From a checkpoint of a small CTC audio transcriber: 9.54M parameters, num experts 32.
Rows from block 3, named by matrix and row number. Rows with one number belong to one attention dimension. Each number is 128 + 24 x the weight over its row's rms, rounded and kept within 0 to 255. All counts start at 0. After the name is the row's rms in percent of the matrix's.
# q: attention query (model.blocks.3.attn.q.weight, 256x256), inputs 0-255
# k: attention key (model.blocks.3.attn.k.weight, 256x256), inputs 0-255
q.8 099 [134 115 108 128 169 145  96 152 147 165 147 118 150 113 101 144 147 117 139 151 141  99 118  84 163 151 127 130 142 145 130 128 107  97 123 141 145 168 130 147 124 104 113 147 129 130 112 145 140 119 132 107 114  95 111 161  65 182 178  96  96 160 134 137 113 167 164 128  99  75  61 158 100  89 128 125 178 162 109 106 111 132 132 133  90 131 104 158 135 159 115 150 112 106 116 138 109 146 102  96  98 127 113 103  58 152 111 173 122  89 119 112 144 144 166 105 158 100 163 139 129 100 150 140 104 101 100  91  89 110 144  97 132 158 123 131  84 143 134 111 126 142 101 128 126 115 161 151 141 167 144 129 149 156 127 132 111 138 143 153 103 116 148  97 153 124 160 146 125  76 105 154 134 136 163 131 149  76 137 114 126 120 142 109 144 143 132 124  90 145 105 112 109 128 126 129 156 121 144 149 110 138 127 138  77 104 118 114 135 178 109  88 142 157 116  97 122 166 115 116 161 154 130 169 105 137 123 134 131 130 153 133 133 115 163 127  92 132 171 115 151 159 159 128 143 111  81 121 139 128 125 130 144 105 168  98]
k.8 098 [ 85 144 123 132 138 120  82 115 110 104 115 108 142  82 197 127 185 156 133 147 124 141 123  90 135 156 142 132 171 154 110 176  74 107 132 147 119 134 144 152 172  81 125 133 125 171  77 144 151 122 154  94 119  76 108 160 120 132 168  85 121  75 125 127  96 145 136 119  74  99 101 152 125  99 116 149 141 136 113  49 110 111 112 148 115 145  90 132 119  99 122 142  96 148 129 144 146 161 119 142 110 138 170  82  79 128 104 143 133 116 153 155 116 121 135 121 145 143 163 123 149 167 107 116 153 138 117 113 112 153 133 112 153 141 112  99  87 140 145  88 126 152  79 153 111  84 125 148 124 196 153 128 161 142 115 138  97  99 134 118 125 140 149 135 120 125 161 111 150 109 160 171 110  89 123 125 135 106 109 114 141 108 144 126 143 158 144 121  78 114 108 132 145 142 125 122 130 159 141 152 136 163 131 125 103 117 120  96 165 164 155 117 122 119 114 121 146 156 136 133  98 130  93 130 120 112 117 144 150 136 164 156 144 123 139 133 135 127 146 184 102 131 144 137 119 123 104 115 130 124 121 123 146 146 123 144]
q.9 096 [ 86 126 118  83 119 147 128 127 109 163  97 116 160 125 112 119 154 157 128 134 143 116 129 143 103 149 120 110 129  97 131 144  85 137 116 122 110 119 143 137 148 137 127 135 182 129 140 126 166 140 117 104 109  95  97  76 112 104 139 146 148 121 155 121 107 144 158 116 150 120 109 125 142  97 156 109 144 139 122 105 106 142 127 121 142  91 136 126 197 134 116 152 113 117 115 145 108 124 131 158 146 180 142 116  92  92 111 137 100 115 123 149 120  89 156 110 153 138  89 138 106 139 150 113 128  93 171 134 144 110 122 143 168 109 105 139  87 142 166 143 145  89 144 147 145 155 163 196 113 120 133 126  94 120 125  89 109 110 130 119 126 183 147 125 133 116 106 112 137 136 124 154 113 119 104 158 153 216  91 110 120 150 139 117 171 109 105 172 148 112 129 152 143  95 133 148 109 161 100 151  78 119  94 135  85 167 153  87 138 150 150  99  95 149 148 160 163  95 116 123 111 134 112 103 123 116 131 130 132 121 143 158 149  98 112 108 129 124 119 122 109 130  95 176 100  85 116  72 188 134 136 133 146 150 152 132]
k.9 080 [155 115 150 128  74  87 142 131 121 150  98 138 147 122 134  96 154 104 167 108 118  99 138 132 112 133  78 100 118  90  74 121  81 109 157 108 131 119 118 157 147 128 147 118 163 132 108 129 134 143 145 135 140 116 124 103  93 102 129 107 130  94 152 122 136 151 102 137 128  97 143 155 133 130 134 100 113  93  98 117 131 148 140  96 107 112 120 115 163 142 117 130  85 156 137 161 118 147 122 113 158 131 136 120 139 114 129 120 152 113 115  93 132 177 162 109 125 147 145 137 143 161 141  84 103 151 110 130 154 152 128  86 154 113  90 112 113 161 147 151 130 125 155 153 140 121 203 129 136 119 173 120 164 138 158 105 186 108 115 110 135 116 117 112 114 152 124 174 164 139 141 128 128 151 122 153 132 165 101 170 143 105 145 105 117 126 154 110 148 124 114 174 100  77 125 139 133 139 139 133  85 155 192 102 124 111 129  85 160 189 109 131  97 140 123 130 152  90 138  90 110  94  92 145  77 139 137 119 175 111 137 119 169 110 101  99 129 124 143 154 139 138 102 167 140  66 112 119 120 126 129 153 137 135 129 150]
q.10 108 [ 92 159 118 126 154 127 127 153 115 136 145 114 122  94 165 113 161 109 123 157  98  88 123 165 144 125  90 112 122  97  92 119 146 125 130 140 135 132 160 150 152 156 123 136 127 119 141 158 137 174 120 145 128 109 106 142  87 119 125  85 141  81  92 145 123 105 127 134  86 104 125 154 128 151 165 169 162 132 173  86 138 110 110 107 156 124 148 107 100 159 148 131 149 115 150 131 129 104  80 152 124 121 120 106 129 142 126 174 131 133 104 173 101 144 129  83 115 129  96 141 150 117 119 120 132 157  88 120 147 144 108 106 132 117 151 135 126 137 150 142 131 112  76 171 126 110 190  99  79 143 173 153 114 151 141 118 147 118 134 159  79 138 140  68  84 149 194 157 126 129 121 144 110 124  99 106 211 132 106 111 110 114 167  90 129 132 112 129 151  84 102 108 127 143 143  91 167 154 123 118 152  72 105 123 127 121 112 140 111 150 142 136 130 108 138 134 134 153 158 117 103 142 122  92 141 129 103 149 168 132 126 135 123 103 125 148 116 116 115  92 119 128 135 155 141 127 160 114 151 137 122 127 115 128 114  61]
k.10 111 [104 143 153 118 161 120 134 133 111 127 100  78 150 138 135 147 136 156 142 111 149 106 158 127 137 115 143 154 107 144 126 100 106  40 129 133  95 134  90 130  98 115 172 146 117  95 108 171 140 163 113 139 132 156 120 108 124 160 143 143 159 149  90 117  83 118 133 107 124 104  92 128 141 135 143  77 118 137 169 105 117 159 166  74 146 163 131 100 149 143 147 153 123 150  93 127 120 133 152 116 149 149 153 126 139 119  89 143  94 102 101 157 154 119 153 132 149 106  98 169 139 144 126  92 111 183 144 107 131 168 131  91 148 125 140 127 141 122 146 124 130 136 132 141 138  90 154 125 144 150 124 113 108 110 126 120 114 115 151 128 130 165  81 100 125 134 170 105 153 141 149 108 105 130 102 136 132 130 119 104 119 154 163 110 168 128 108 117  97 121 121 142  89 156 194 106 203 125 115 163 111  99 109  93 105 161 152 121 147 184 113 124 129  66 108 115 134 150 100 127 120  85 124  65 141 145 126 134 132 136 137  95 101 132 111 147 128 150 156 140  97 105 123 117  93 140 110 107 125 137 103 137 102 145 142 130]
q.11 109 [148 143 129 117 134 142 133  87  88 156 108 136 103 117 163  82 157 139 139 117 113 130 140 110 141 106 114 157 115 104 125 105 129 152 160 127 132 156  63 169 143 157 133 116 158 183 139 140  94 162 136  97 112 130 127 137 126  98 152  93 146  58 146 121 177 131 143  80 172  79 147 143 123 114  85 111 135 129 119 137 116 155 130 155 107 124 101 177 159 149 128  97  95 120 138 184 137  79 131 146 159 163 130 156 132 154 122 168 108 119 110 128 147 144 142 129 109  94 172 175  89 135 130 126 149 152 119 130 124 116 136 127 126 161 154 136 126 126 103 144 127 122  82 144 135 134 162 139 136 158 140 134 146 176 124  97 115 146 115  93 168 121 126 137 107 104 106 143  81 111  66 119 125 143 137 143 135 120  97 138  97 130 161 137 131 116 112 125 106 170 131 140 127 127 147 135 127 120 179 145 129 106 113 154 110 113 135 107 122 126 112 141 139  75 132  97 126 117 174 152 121 149 121 129  87 148 153 111 133 101 120  91 110 111 155 131 127 124 131  92 114 133  98 110 108  93 135  90 129 180 136  81 175  91 115 115]
k.11 097 [ 78 114  96 138 106 171 118 138 125 150 117 107 102  86 135 150 107 161 120 125 139 148 126 157 122 142  87 148 103 102 120 124  84 143 166 150 145 132 129 124 134 141 142 121 121 132 125 152 145 170 119 167 131 149 115 116 118 115 150 107 130  98 129 135 129 208 150 101 132  69 114 118 133 149 154 112 108  83 101 139 113 122 117 172  91 170 116 158 145 159 150 171 100 135 115 162 163  78 104 184 136 139 169 184 114  68  85 125 127 148 128 116 117 170 148 178 164 105 157 163 126 112 135 155 122 140 138 135 119 134 142 146 123  92 106 135 129 129 121 131 116 147 110 175 111 144 131 123 163 133 144 108 127 104 135  36 120 134 109 131 161 162 140 151 124 135 132 113 114 123  83 112 121  90 165 128 111 145  97 102 120 141 173 106 144 128 112 106  93 146 116 131 119 129 139 130 141 104 128 141 127 143 151 145 156  72 131 140 113 154 163 138 128 128 120  99 133 132 142 100  81 117 114 117 141  99 125 131 108 100 119 111 127 107 136 133 143 100 131 116 146 124 156 167 117  78 118 134 161  99 108 126 136  88 106 148]
q.12 095 [ 81 104 103 125 151  62 119 193 163 136  82  99 174 136 113 120 120 149 162 139 135 146 199 116 103 141 111 143 130 100 156 115 146 146 102 114 133 127 162 156 130 132 108 141 137 145  98 127 115 119 176 145 111 123 170 116 103  97 117 104 123 128 114 100  92 143 147 132 132 130 133 154 129  95  89 177 100 136 124 128 163 117 116 138 134 144 103 143  77  82  96 130 128 153 108 147 113 141  98 123 123 113 106 126 127 157 126 105 107  91 111 109 160 125 147  78 125 153 161 112 144 112 104 141 108 110  74  76 149 128 138 150 147 158  94 119 171  99 133 144 113 153 143 103 143 129  84 120 129 106 158 128 157 157 135 134 137 172 129 116 101 143 173 117 177 121 101 131 125 144 129 133 181  90 154 131 143 113 144 129  74 142  99 127 103 137 166 146 128 132 154 132  94 157 108 108  97 127 152 126 118 147 134 138 158 115  95 120  99 139 137 156  67 130 149 121 155 152 155 156 173 138 144 127 156 107 150 127 120 122 129 161 128 136 135 132 135 120 125 137  80 173 110 124 135 111 156 115  83 120 141 114 149 128 105 115]
k.12 088 [132 110 132 142 102 107 148 179 143 113 104  97 140 125 174 102 133 146 136 116  96 145 143 110 105 122 147 170  96 116 134 141 132 147 105 117 123 146 137 104 135 127 132 110 125 118 116  96 131 159 140 131 124 116 133 163  67 150 174 103 114  97 132 105 124 160 112 116 123 143 128 140 133 124 102 159 143 147 147 141 174 109 144 147 139 133  99 147  64 122 113 167 101 190 100 136  96 172 177 108 144 130 150  75 135 146 133 120 158 109 166 129 117 146 144  91 160  99 113  99 137 109 122 110  67 133 113 130 140 148 112 139 150 158 120 110 128 143 112 170  95 132  83 116 121 103 104 148 124 132 149 136 165 154 119 135 138 168 135  98 106 104  98 127 168  97  95 143 102 176 141 135 123 141 173 132 144 113 120 131 134 119  99 108  66 125  96  97  66 131 141 111 123 139  79 127 124 128 168 138 150 155 133 124 138 141 141 116 108 104 111 119 124 161 167 118 122 159 115 139 157 144 120 115 117 123 152 154 115 155 122 118 130 138 148 140 166 138 140 199 137 113 102 186 184 142 135 109 136 118  80 134 110 139  92 109]
q.13 092 [154 101 145 114 112 122 124 133 131 114  94 120 124 135 115 115 103 146  97 130 148 119 116 153 103 140 106 121  98 144 136 156 132  84 127 129 117 140 116  96 128  97 146 109 118 145 129 128 110 145 137 166 144 155 103 119 122 150 133 123 113 141 113 124 163  98 131 136  92 142 120 149 146 137 128  66 117 123 157 167 110 175 135 125 171 127 143 112 125 148 120  78 107 124 103 162 132 155 103 138 151  79 177 142 153 109 112 118 142 101 127 138 141 141 113 143  61 114  95 138 157 137 120 128  97 171 117 139 109 126 134 124 107  97 147 183  98 143 113 149 135 100 106 132 142 108  84 107 117 153 160 176 143  94  64 129 170 125  92 116 173 126 163 126 136  98 125 141  61 151 126 143 170 121  99 144  93  82 109 184 134 159 139 125 128 120  99 143 134 119 105 171 132 152 110 131 145 172 117  98 170 148 180 109 144 158  98 149 158 117 155 119 190 115 148 141  99 111 131 162 139 138 172 122 113 134 129 111 127 119 138 107 103 117 151 124 132 146  74 125 152 140 141 142 137 157 134 104 146  99 160 120  87 142 102  92]
k.13 110 [ 71  99 110 127  94 125 105 140 142 120 140 157 118 152 144 130 147 151 155 103 119 160 119 131  83 134 122 135 115 103 150 138 121  80 113  94 101  99  78 103  91 160 138 121 102 126 141 128 104 149  84 140 121 150 145  81 133 131  95  96 124 176 137 140 164 136  95 155 125 135 106 110 152 143 138  99 106 153 182 140 146 117 134 170 174 165 117 122 151 132 132  93  77 122 157 128 173 155 126 144 151  74 163 158 164 121 161  81 141 175 116 124 133 140 104 148  91 169 110 105  86 132 133 127 151 150 119 140 126 165 123 135 124 109 128 137 142 143 136 139  93 128 145 130 137 159  82 100 119 102  74  92 149  84 156 121 123 118 108  99 163 130 118 130 125 131 105 127 118 121 110 126 120 134 117 137 133 131 117 129 119 127 104 127 143 130 135 154 154 116 172 148 143 143 140 135 104 166 109 125 150 124 116 114  95 153 157 113 144 116 159 115 194 147 140 144 120 119 144 117 146 164 135 117 172 151 123  98 126 102 153 117 115 157 105  95 125 147  97 112 169  77 126 147  87 182 133 152 147 125  82 176 110 143 129 134]
q.14 103 [ 92 161 120 111  86 169 145 110  87 116 118 175 123 154 138 101  99 123 112 137 157 115 137 147 137  86 113 152 113 149 121 105 140 117 129 189 142 120  71  87 166 155 111 134 137 133 133  88 119 125 145 117 152 145 125  95 161 123 129 132 158 145 135 124 150 129 129 101 128 153 141  92 111 143 139 140  69 150 108 135 165 136  90 138  99  96 114 174 145 115 139 160 155 101 136 121 173 125 127 102 114 173 119 138 119 134 118 159 156 143 140 111 126  85 148 132 150 119 144 132 160 130  96 105 188 159 110  92 143 144  93 113 124 177 100 101 121 108 106 116 144 187  84 125 115 127 103 126 116 112 148 146 142 124  96 159  78 136 137 142 170  93 119 126 143 112  96 146 112 125 125 139 108 126 177 117 104 105 105  89 167 157  94 155 153 147 158 121 163 156 148 113 126 121 137 114 160  91 173 141 133  84 122 139 107 144 126 158 144 145 122 144 153  98 157 123  99 144 169 150 122 107 117  95 107 134  91 131 118 136 140 141 128 136 159 140 152 138 110 125 138 139 141 117 111 121 116 143 113 160  72  81 159  92 118 141]
k.14 114 [ 91 148 117 139 113 147 117 113 100 111 120 143 112 131  91  99 101 135 133 120 145 120 101 168 159 134 117 131 144 102 119  87 102 179 154 125 169 125 101  98  92 146 141 149 102 115 119  81 116 100 191 128 132 140 161  91 128 131 132 149 151 117 144 141 123  87 133 133 145 159 122 133 103 141 115 170  97 140 115 198 111  93 102 160 120 143 153 130 119 117 112 150 168 118 148 133 165 142 131 117 131 148 120 179 107 178 156 140 166 134 149 124 114 164 107 156 101 140 117 143 113 146 115 136 154 101  89 136 149 145 114 130 128 147  89 119 116  97 102 115 147 140 131 110 141 167 101 103 134 148 109 132 168 169 105 160  78 154 110  94 204  97 127 139 127  97  98 170 128 135 105  99 126 120 153 107  78 135  83 137 131 136  82 148 130 138 143 136 108 145 165 125 142 119 130 137 147 103 143 157 139 109  93 117 154 104 122 109 131 146 111 143 131 135 108 117 112 146 131 103 100 141 155 125 143 124 150 104  99 112  79 139 113 106 105 162 154 139 159  72 140 101 156 129 146 164 136 134 103 125 104 153 141  65 133 108]
q.15 092 [129 172 122 158 129 118 132 129 110 136 134 131 174 142 109 125 115  61 153  95 138 110 148 177  68 145 149 154 118 105 138 116 136 107 120 115 140 131 151 103 107 159 177  86 111 139 113 140 114 156  92 128  86 113 131 144 118 113 137 129 145 157 130 119 156 159 132 119 126 118 145 145 128 131 114 126  85  65 119 145 150 120 108 120 152 137 125 109 105 183 156 134 152 142 168 133 112 132 145 127 188 162  71 114  94  93  67  91 127 126 148 151 111  95 129 157 130 128 139 142 109 146 149 133 106 126 137 156 115 131 103 174 161 168 111 133 137 156 112 110 127 127 116 164 115  93 117 149  99  98  99 149 113 174 108 132 119 115 129 115 190 130 105 151 121 111 103 122 131  94 142 173 150 159 126 122 124 100 124 115  86 135 127 142 146 106 166 138 126 103 157 140 134 121 139 134 104 108 131 116 118 102 114 145 114 137 153 134  87 129 195 123  93 125 171 121 114 124 175 110 138 175 145 130 138  89 111 103 150 131  97 108 106 118 114 152  79 106 112 137 115 100 124 129 154 167 148 113 161 144  93 172 100 110 137 112]
k.15 101 [117 143 143 160 136 119 130 145 119 146 167  97 139 119 130 142 144 137 158  83 101  86 103 155  99 148 117 107 103 115 183  94 122 117  88 127 101 121 172 145 118 158 130 103 130 121 166 131  73 154  79 130  89 138 119 128 142 163 111 116 111 121 150 146 131 155  96 167 118 125 111 120 124 107 158 135 119 110 107 124 141 126 102 143 126 162 122 134 123 146 127  87 120 132 157  92 155 131 173 110 159 118  98 102  97  92 101  97 141 127  97 127 118 113 173 165 145 158  99 152 120 125 116 110 110 111  97 127 125 161 115 150 157 120  85 176 166 144 126 141 141  99 115 124 165 116 115 111 129 111 134 133 144  96 130 135 172 169 107 100 166 105 149 145  98 150  99 135 126 116 138 168 103 149 115  93 135 139 116 134 126 132 157 120 116  66 170 134 111  61 128 132 133 103 164 146 139 122 143 146  99 157 113  93 111  85 169 137  94 147 202 122 153 134 149 122 100 110 153 132 136 146 116 117 133 137 111 166 170 144 118 139 154 106  70 134 140 157 117 104 137 106 149 169 151 128 162 152 139 141 138 147 120  99 160 125]
q.16 103 [186 140  98 120 129 138 118 130 143 164 143 151 126 122 151 119 107 141 129 137 128 116 136  88 154  90 163 143 109 160  69 135 107  78  98 134 100 131 106 137  86 105 125 146 131 100 144 123 105 152 162 163 173  95 152 114 120 115 138 150 115 138 144 111 149 135 159 121 136 123 131 122 144 125 125 127  87 160 182 155  91 149 158  91  91 135 125 127 125 167 132  84 117  77 106 115  85 128 121 141 128 172  99  78 140 128 167 129 135 120 132 100 131 123 119 113 161  99  98 123 104  99  78 140 108 124 154 139 187 153 127 147 117 160 110  75 135 144 154 141 166 131 126 131 138 153 148 110 151 157 148  88 119 133 127  98 160  77 122 130 142 162 129 136 153 107 151 132 110 124 167 108 125 179 136 125 100 141 163  89 115 164 126 163 126 129 139 113 103 117 125 121 112 180 150 136 173 146 105 131 105 108 126 118 133  97 123 139 115 150 129 125 136  99 112 105 121 100 113  90 105 156 123 114  80 164  62  74 106 139 146 128 119 139 146 134 123 147 117 132 140 123 113  95  91  88 111 110 131 147 144 118 140 143 146 163]
k.16 092 [126 149  64 110 153 143 138  94 107 112 137 186 164 111 125 112 141 131 126 147 157 141  64  81 161 103 142 100 149 124 134 154 133 157 146 171 119 114 111 124 136 143  98 144 124 142 145 110 166 100 159 111 109 156 147 155 136  99 162 157 125  89 130 137 114 146 141 131 152 132 148 128  56 134 122 170 117 154 157 115 160 109 120 145 107  98 111 110 102 126 134 127 111 105 118  99 124 117 127 164 141 164 102 138 102  85 109 115 146  82 127 140 144 153 107  70 106 117 121 109 116 113 119 144 171 113 137 110 181 103 117 146 128 138 107 117 132 119 160 107 127 116 108 130 158 152 165 152 175 154 143 120 116 141 122 126 137  97 163 161  96 110 147 112 130 101 211 124 130 117 156  98 130 113 154 113 165 127 109 122 170 151 119 167 118 145 171 101 106 159 106 126 135  91 119 109 126 121 136  97 115 127 157 128 145 105 126 148 155 106  76 113  84 135 130 109 140  88 165 106  87 114 152  98  98 146 120 137 122 146 150 144 130 157 116 140 119 149 185  98 117 104 148 110 116 144 118 114 174 108 125 127 118 116 125 115]
q.17 101 [ 89 104 136 107 152 128 169 154 164 127 102 135 123 119 130 130 111 129  94 115 213  95 174 120 148 131 128 138 127 125  73 114 147 127 135 139 108 131 155 141 128 110 118 143 156 150 102 156 142 124 123 130 101 150  96 106 121  63 124 160 120 115  82 156 128  99 112 115 121 162 150 101 120 143 122 147 104 125 112 150 104 126 130 107 125 130 137 159  98 129 107 119  85  82 117 129 135 125 161 125 129 132 160 156 141 177 172 110  99 144 102 100 155 136 100 154 112 107 113 114 144 109 167 182 133 121 126 121 133 154 156  95  81 121 132 143 142 115 168 138 117  93 125  89 146 124 108 148 131 121 148  99 144 132 118  90 137  88 154 110 138  99 142 116 159 114 139 118 159 145 147  99 145 112  93 107 156 161 147 164 110 139 120 149 143 130 132  95 134 133 109 150 138 157 151 166 105 113 103 107 116 124 108  92 171  92  94 128 138  89  84 161 113  91 156 153 146 131 141 111 151  90 110 141 178 194 140  99 102 162 127 112 108 113  90 121 153 120 131 125 110 148 142 112  88 124 131 123 131 135 161 191 108 146 101 129]
k.17 094 [127 109  77  75 130 195 151 127 133 127 148 149 150 130 106 175  98 111 119 123 176 127 147 107 154 147 129 125 121 139  99 128 125 144 161 114 133 140 125 116 128 137 131 180 127 132 155 115 155 107 152 130 100 103 109 112 120  89 170 138 128 112  97 154 113 136 164  77 115 183 139 129 113 129 108 145 137 116  98 125 171 131 127  89 147 124 113 145 110 100 111 123 141 123  94 105 113  96 120 152 124 135 101 159 131 166 129 124 103 153 140  96 154 110 150 103 120 108 132 125  77 146 169 160 151 142 120 126 122 121 134 129  93 125 162  94 168 125 130 130  91 119 150 124 144 116 109 126  89 100 117 115 159 141 114 148 161 164 176 144  89 146 130 106 160 125  91 168 136  94 149 127 146 109 135 121 161 101 111 111 155 167 101 138 103 128 101  92 145 149 158  96 131 118 150 101  95  92 148 105 151  97 171  89 141 139 139 161 141 103  71 117 135 146 136 118 131 138 109  88 193 114 190 133 126 142 167  96 109 179 104  96 117 133 113 120 141 128 114 106 153 129 135  98  91 137 120 120 146 138 101 138 157  93 118 145]
q.18 086 [124 141 133  87 106 141 119 139 136 161 126 128 172 175 118 132 145 128 146 151 128 116 116 149 119 159 150  96 111 140 109 112 106  97 162 138  98 119  96 104 126 124 164 122 157 123 108 137 101 154 146 154  88 128 134 118  93 110 116  74  98 162 134 126 153 106 123 134 143 108 131 148  92 115 155 128  89 162 146 140 146 125 152 154 158 105 115 144 111 131  94 105 120 141 102 126 133 129 124  92 125 105 116 127 157 104 141  80 178  92 153 107 124 112 161 119 151 133 101  96 145 115  98 114 112 122  98 132 133 111 103 148 140 188 130 126 149 122 128 130 106 162 157  95 116 100  83  97 134 110  86 149  99 170 136 162  95 110 163 143 199 138 137 121 138  67  97 150  97 106 186 119 134 128 148 146 140  92 118 116  93 122  97 173 138 147 116 113 136  81 137 124 149 163 160 154 136 116 116 112 147 103 113 102 166  90 133 130 134 112 151 123 113 124 135  97 145 158 138 139 168 183 132  84 111 161 139 152 142 145 153  89 157 158 140 125 101 136 120 129 138 140 160  97 165 168 133 142  92 154 112 148 117 106 137 163]
k.18 098 [122 134 111 109 107 110 139  95 171 143 126 126 126 130 150  98  86 167 130 163 134 134 118 148 123 115 186 135 138 126 125 139 161 149 134 157 100 134 134  85 112 118 148 117 136 133 118 154 143 170 114 144  68 161 147  94 134  81 143 121 118 104 176 116 171 113 132  89 135 129 149 132 115 142 115 160  92  91 143 137 122  49  91 142 127 139 121 119 112 120  98 113 113 121 141 114 144 163 190 138 130 113 118 140 125 117 116 116 145 141 146 114 100 141 132  87 139 178 124 128 117 163 112 128 133  96 128  98 139 119 102 163 159 118 100 141 145 108 157 104 116 146 134  83 126  95  89 149 105 112 146 102 104 163 171 145 138 156 117  95 149 116 156 125 152  90  75 134 127 172 134 145 124 133 166 167 127 149 106 121 111 127 126 104 138 166 130 155 114 101 157 116 128 130 109 105 130 139 144 167 117 107  93 127 122  97 116 152 121  98 119 150 155 149 151  86 162 114 139 141 157 158 120 130 144 135 126 124  61 129  92 129 154 130 134 105 146 116 100 139 180 144 120 124 166 169 146 115 110 181 133 192 118  95 149 122]
q.19 090 [151 132 156 133 158 215 128 113 134  99 148 124 138 150 107 120 176 174 100 191 110 143 112 138 118 131 145 173 114 120 111 107 131 180 145 114 108 130 126 119  89 132 105 133 109 157 138 115 142 125 138 125  99 142  93 129 150 126 123 119 109 141 165 143  89 157  95 148 150 137 144 147 135 100 133  94 175 155 105  98 101 140 136 131 162  85 130 144 159 116 105  69 148  72 100 127 139 161 137  95 123 102 141 117 115 167 110  95 126 131 117 136 135 148 162  84 123 131 120 146 132 106 136 126 116 162 150 134 201 131 184 148 142 115 117 112  81 127 136 134 140 133 140 130 116 142 140 172 132 146 118 103 114 140  92 106 121  97 121 133 113  87  74 116 122  93 151 149 145  90 138  94 111 117 111 173 121 116 120 135 152 147  96 125 186 111 116 124 166 109 143 132 142 139 139 138 166 148 105 135 119 119 103 105 168 130 110 139 148 125 140 120 166 122  94 150 134 124 106 117 165 160 139 127 108 113 128 153  84  78 105 135 117 146  99 136 144 128 154 125 105 116 126 109 151  93 113 135 125 133  72 132 158  86 117 135]
k.19 093 [137 119 136 151 169 185 141 142 118 144 122 141 140 142 104 154 149 115 105 154 102  96 145 112 141 124 149 122 175 137  99  98 136 141 182 124 125 142 117 116 172 127 103 112 131 132 120  87 103 106 146 126 129 127  81 133  87 128 172 113 134 138 158 122  99 153 136 118 115 128 160 158 149 131 101 147 124 168 135 126 106 120 143 157 174 101 159 125 115 169 188 146 159 100 108 132 103 166  81 147 100 128 151 130 103 144 169 109 142 113 104 111 111 126 104 113 111 119 119 169 123 104 115 151 141 144 127 128 198 130 126 142 131 138 118 140 102 131 124 104 121 161 142 143 136 116 107 100  91 132 133 118 111 115 108 112 101 115 134 131  88 128  95 131 132 103 139 131 106 135 114 102 132  99  86 184 126 136 163 130 116 129  51 123 139 105 105 191 147  99 171 105 126 104 127 163 178 108 166  90 133 121 139 166 150 115 142 132 135 139 117 116 103 121  87  99 129 100 108 173 146 171 134 121 104 113  84 158 131  87  99 155 122 109 178 112 115 163 124  95 113 105  95 127 116  80 140 120  96 111 117 140 135 113 143 130]
q.20 103 [108 135 176 130 129 117 101  88 113 141 141 164 103 101  85 141  95 133 157 118 135 164 125 153 106 120 141 123 140 155 134 123 150 136 150 120 101 146  58 130 141 120 101 120 169 134 116 118 110 146 152 126 123 185 128 103 145  95 169 133 128 114 137 142 130  98 150 181  99 168 114 126 132  91 110 124 124 152 136 129  89 121 116 146 106 136 111  95 110 140 184 135 129 172 124 101 154 115 162 140 148  80 119 122 145 156 132 120 129 156  88 163 157 139  91 182 127  95 140 122 114 184 161 161 136 107 102 108 104 168 129 118 128 139 106 146 122  70 143 130  98 132 100 103 146 145 101 124 108 127 118 143 181 153 139 135 116 121 133 112 140 124 109 136 108  91  74 123 143 108 102 130 123 124 138  98 164 139 144 168 149  97 119 114 134 116 150 156 108 114 155  91 186  94 120 123 115 118 144  68 134 102 131 138 112 112  95 121  98 140 135  88 127 112 114 144 123 176 151 140 146  93  97 156 142 136 151 127 174 166 131  73 156 102 110 106 136 154 112 117 140 117 186 126 150 147 131 140 123 117 134 136 104 117 118 142]
k.20 099 [150 113 114 157 166 139  82 105 124 139 147 119 111 112 122 115  85 106 143  88 154 136 141 142 138 131  44 146 121 147 157 127 144 116 141  96 156 104 100 138 179 110 145 126 143 130 137 139 118 173 133 114 122 152 132 123 103  87 127 143 143 139 118 110 167 124 156 127 122 158 128 128 103  93 112 127 124 147 104  97  96 147 114 110 112 126 134 119 135 124 127 145  95 130 106  96 112 106 160 130 124 122 111 172 135 158  86 123 112 168 175  79 139 140 119 188 118 180 159  98 117 102 141 108 117 125 156 128  90 135 123 163 131 143 122 182 179 142 134 108 129 156 107  91 172 115 105 118 100 132 114 115 132 141 147 113  98 175 164  91 132 134 138 131 103 114  92 117 143 125 145 183 136 164 127 110 121 141 125  88 152 114 130 113 134  82 159 150  86  93 119 114 139 162 154  98 110 113  79 109 106 148 106 166 131  93  89 139 136 118 175 116 112 157 160 177 102 172 125 137 121 120 129 120 138 109 164 154 142 127 139  96 146 117 170 109 116 100 129 139 150  96 139 177 120 137 128 131 135 136 138  94 148 105 114 142]
q.21 096 [112 127 137 114 107 147 130 119 104 126 136 154 116 101 108 137 106 161 137 126 118 153  93 128 115 128 145 148 109 123 121 139 110 131 161 126  98  90 127 131 121 131 168 108 110  78 154 130 110 123 152 127 124 169 117 132 135 166 151 141 120  85 145 148 112 163  97 129 134 144 148 127 118 125 145 115 187 154 161 163 116 163 109  70 132 126 149  93 160 118 136 148  76 179 105 153 170 189 107 132 153 139 131  92  89 102 125 101 154 176 134 161 113  98 130 151 110 134  96 120 104  80 160 123 165  81 165 146 102 141 104 144 115 124 153 159 128 133 127 113 170 117 179 140 123 139 152 117 162 154 132 145 118 103 126 108 114 126 125 124 141  95 101 137 141 127 139 139 118 158 109 165 114 100 121 102 121 143 125 129 170 152 150 131 136 138 105 133 101  98 143 184 117 123 118 137 128 127 114  77 113 142 106  78  90 187 132 102 112 162 127  80 143 137  83 120 116 154 103 140 128 119 125 130 143 145  95  95 143  88 128 123 145  86 100  86 131 169  92 128 114 125 154 144 138 141 103 183 153 129 135 144  88 140 154 108]
k.21 087 [128 137 154  87  97 109 152 118  95 103 149 178 124 139 106 109 147 118 129 122 139 158 129 129 131 159  88 119 147 151 116 157 123 137  73 140 107 103 113 139 139 145 147 106 125  85 104 123 162 175 135 133 129 101  97 133  89 123 121 113 113 132 122  89 165 100 102 151 118 131 130  78 147 131 164  64 150 117 154 105 119 163 131 125 148 117 171 121 144 112 146 105  80 146 119 177 142 151  96 119 138 106  98 128 106  95 119  95 168 134  99 109 119 156 122 117 118 170 116  99 106 109 142  83 147 104 150 129 119 117 106  88 166 141 146 137 124 154 140  91 135 120 171 142 128 128 131 130 157 116  84 149 138  98 133 151 126  97 109 147 163 144 114 115 148 156 118 148  97 147 120 190 144 150 120 148  99 138 150 138 106 114 122 136 174 148 144 118 169 127 123 140 132 133 147 132 107 128  79 136  96 129 136 100  82 154 117 154  96 178 130  75 135 163 129 107 124 116 101 133 164 115 135 140 125 145 113  95 154  96 130 171 151 139 127  64 115  99 153  97 149 145 132 155 140 159 111 165 125 125 167 130 126  96 166 162]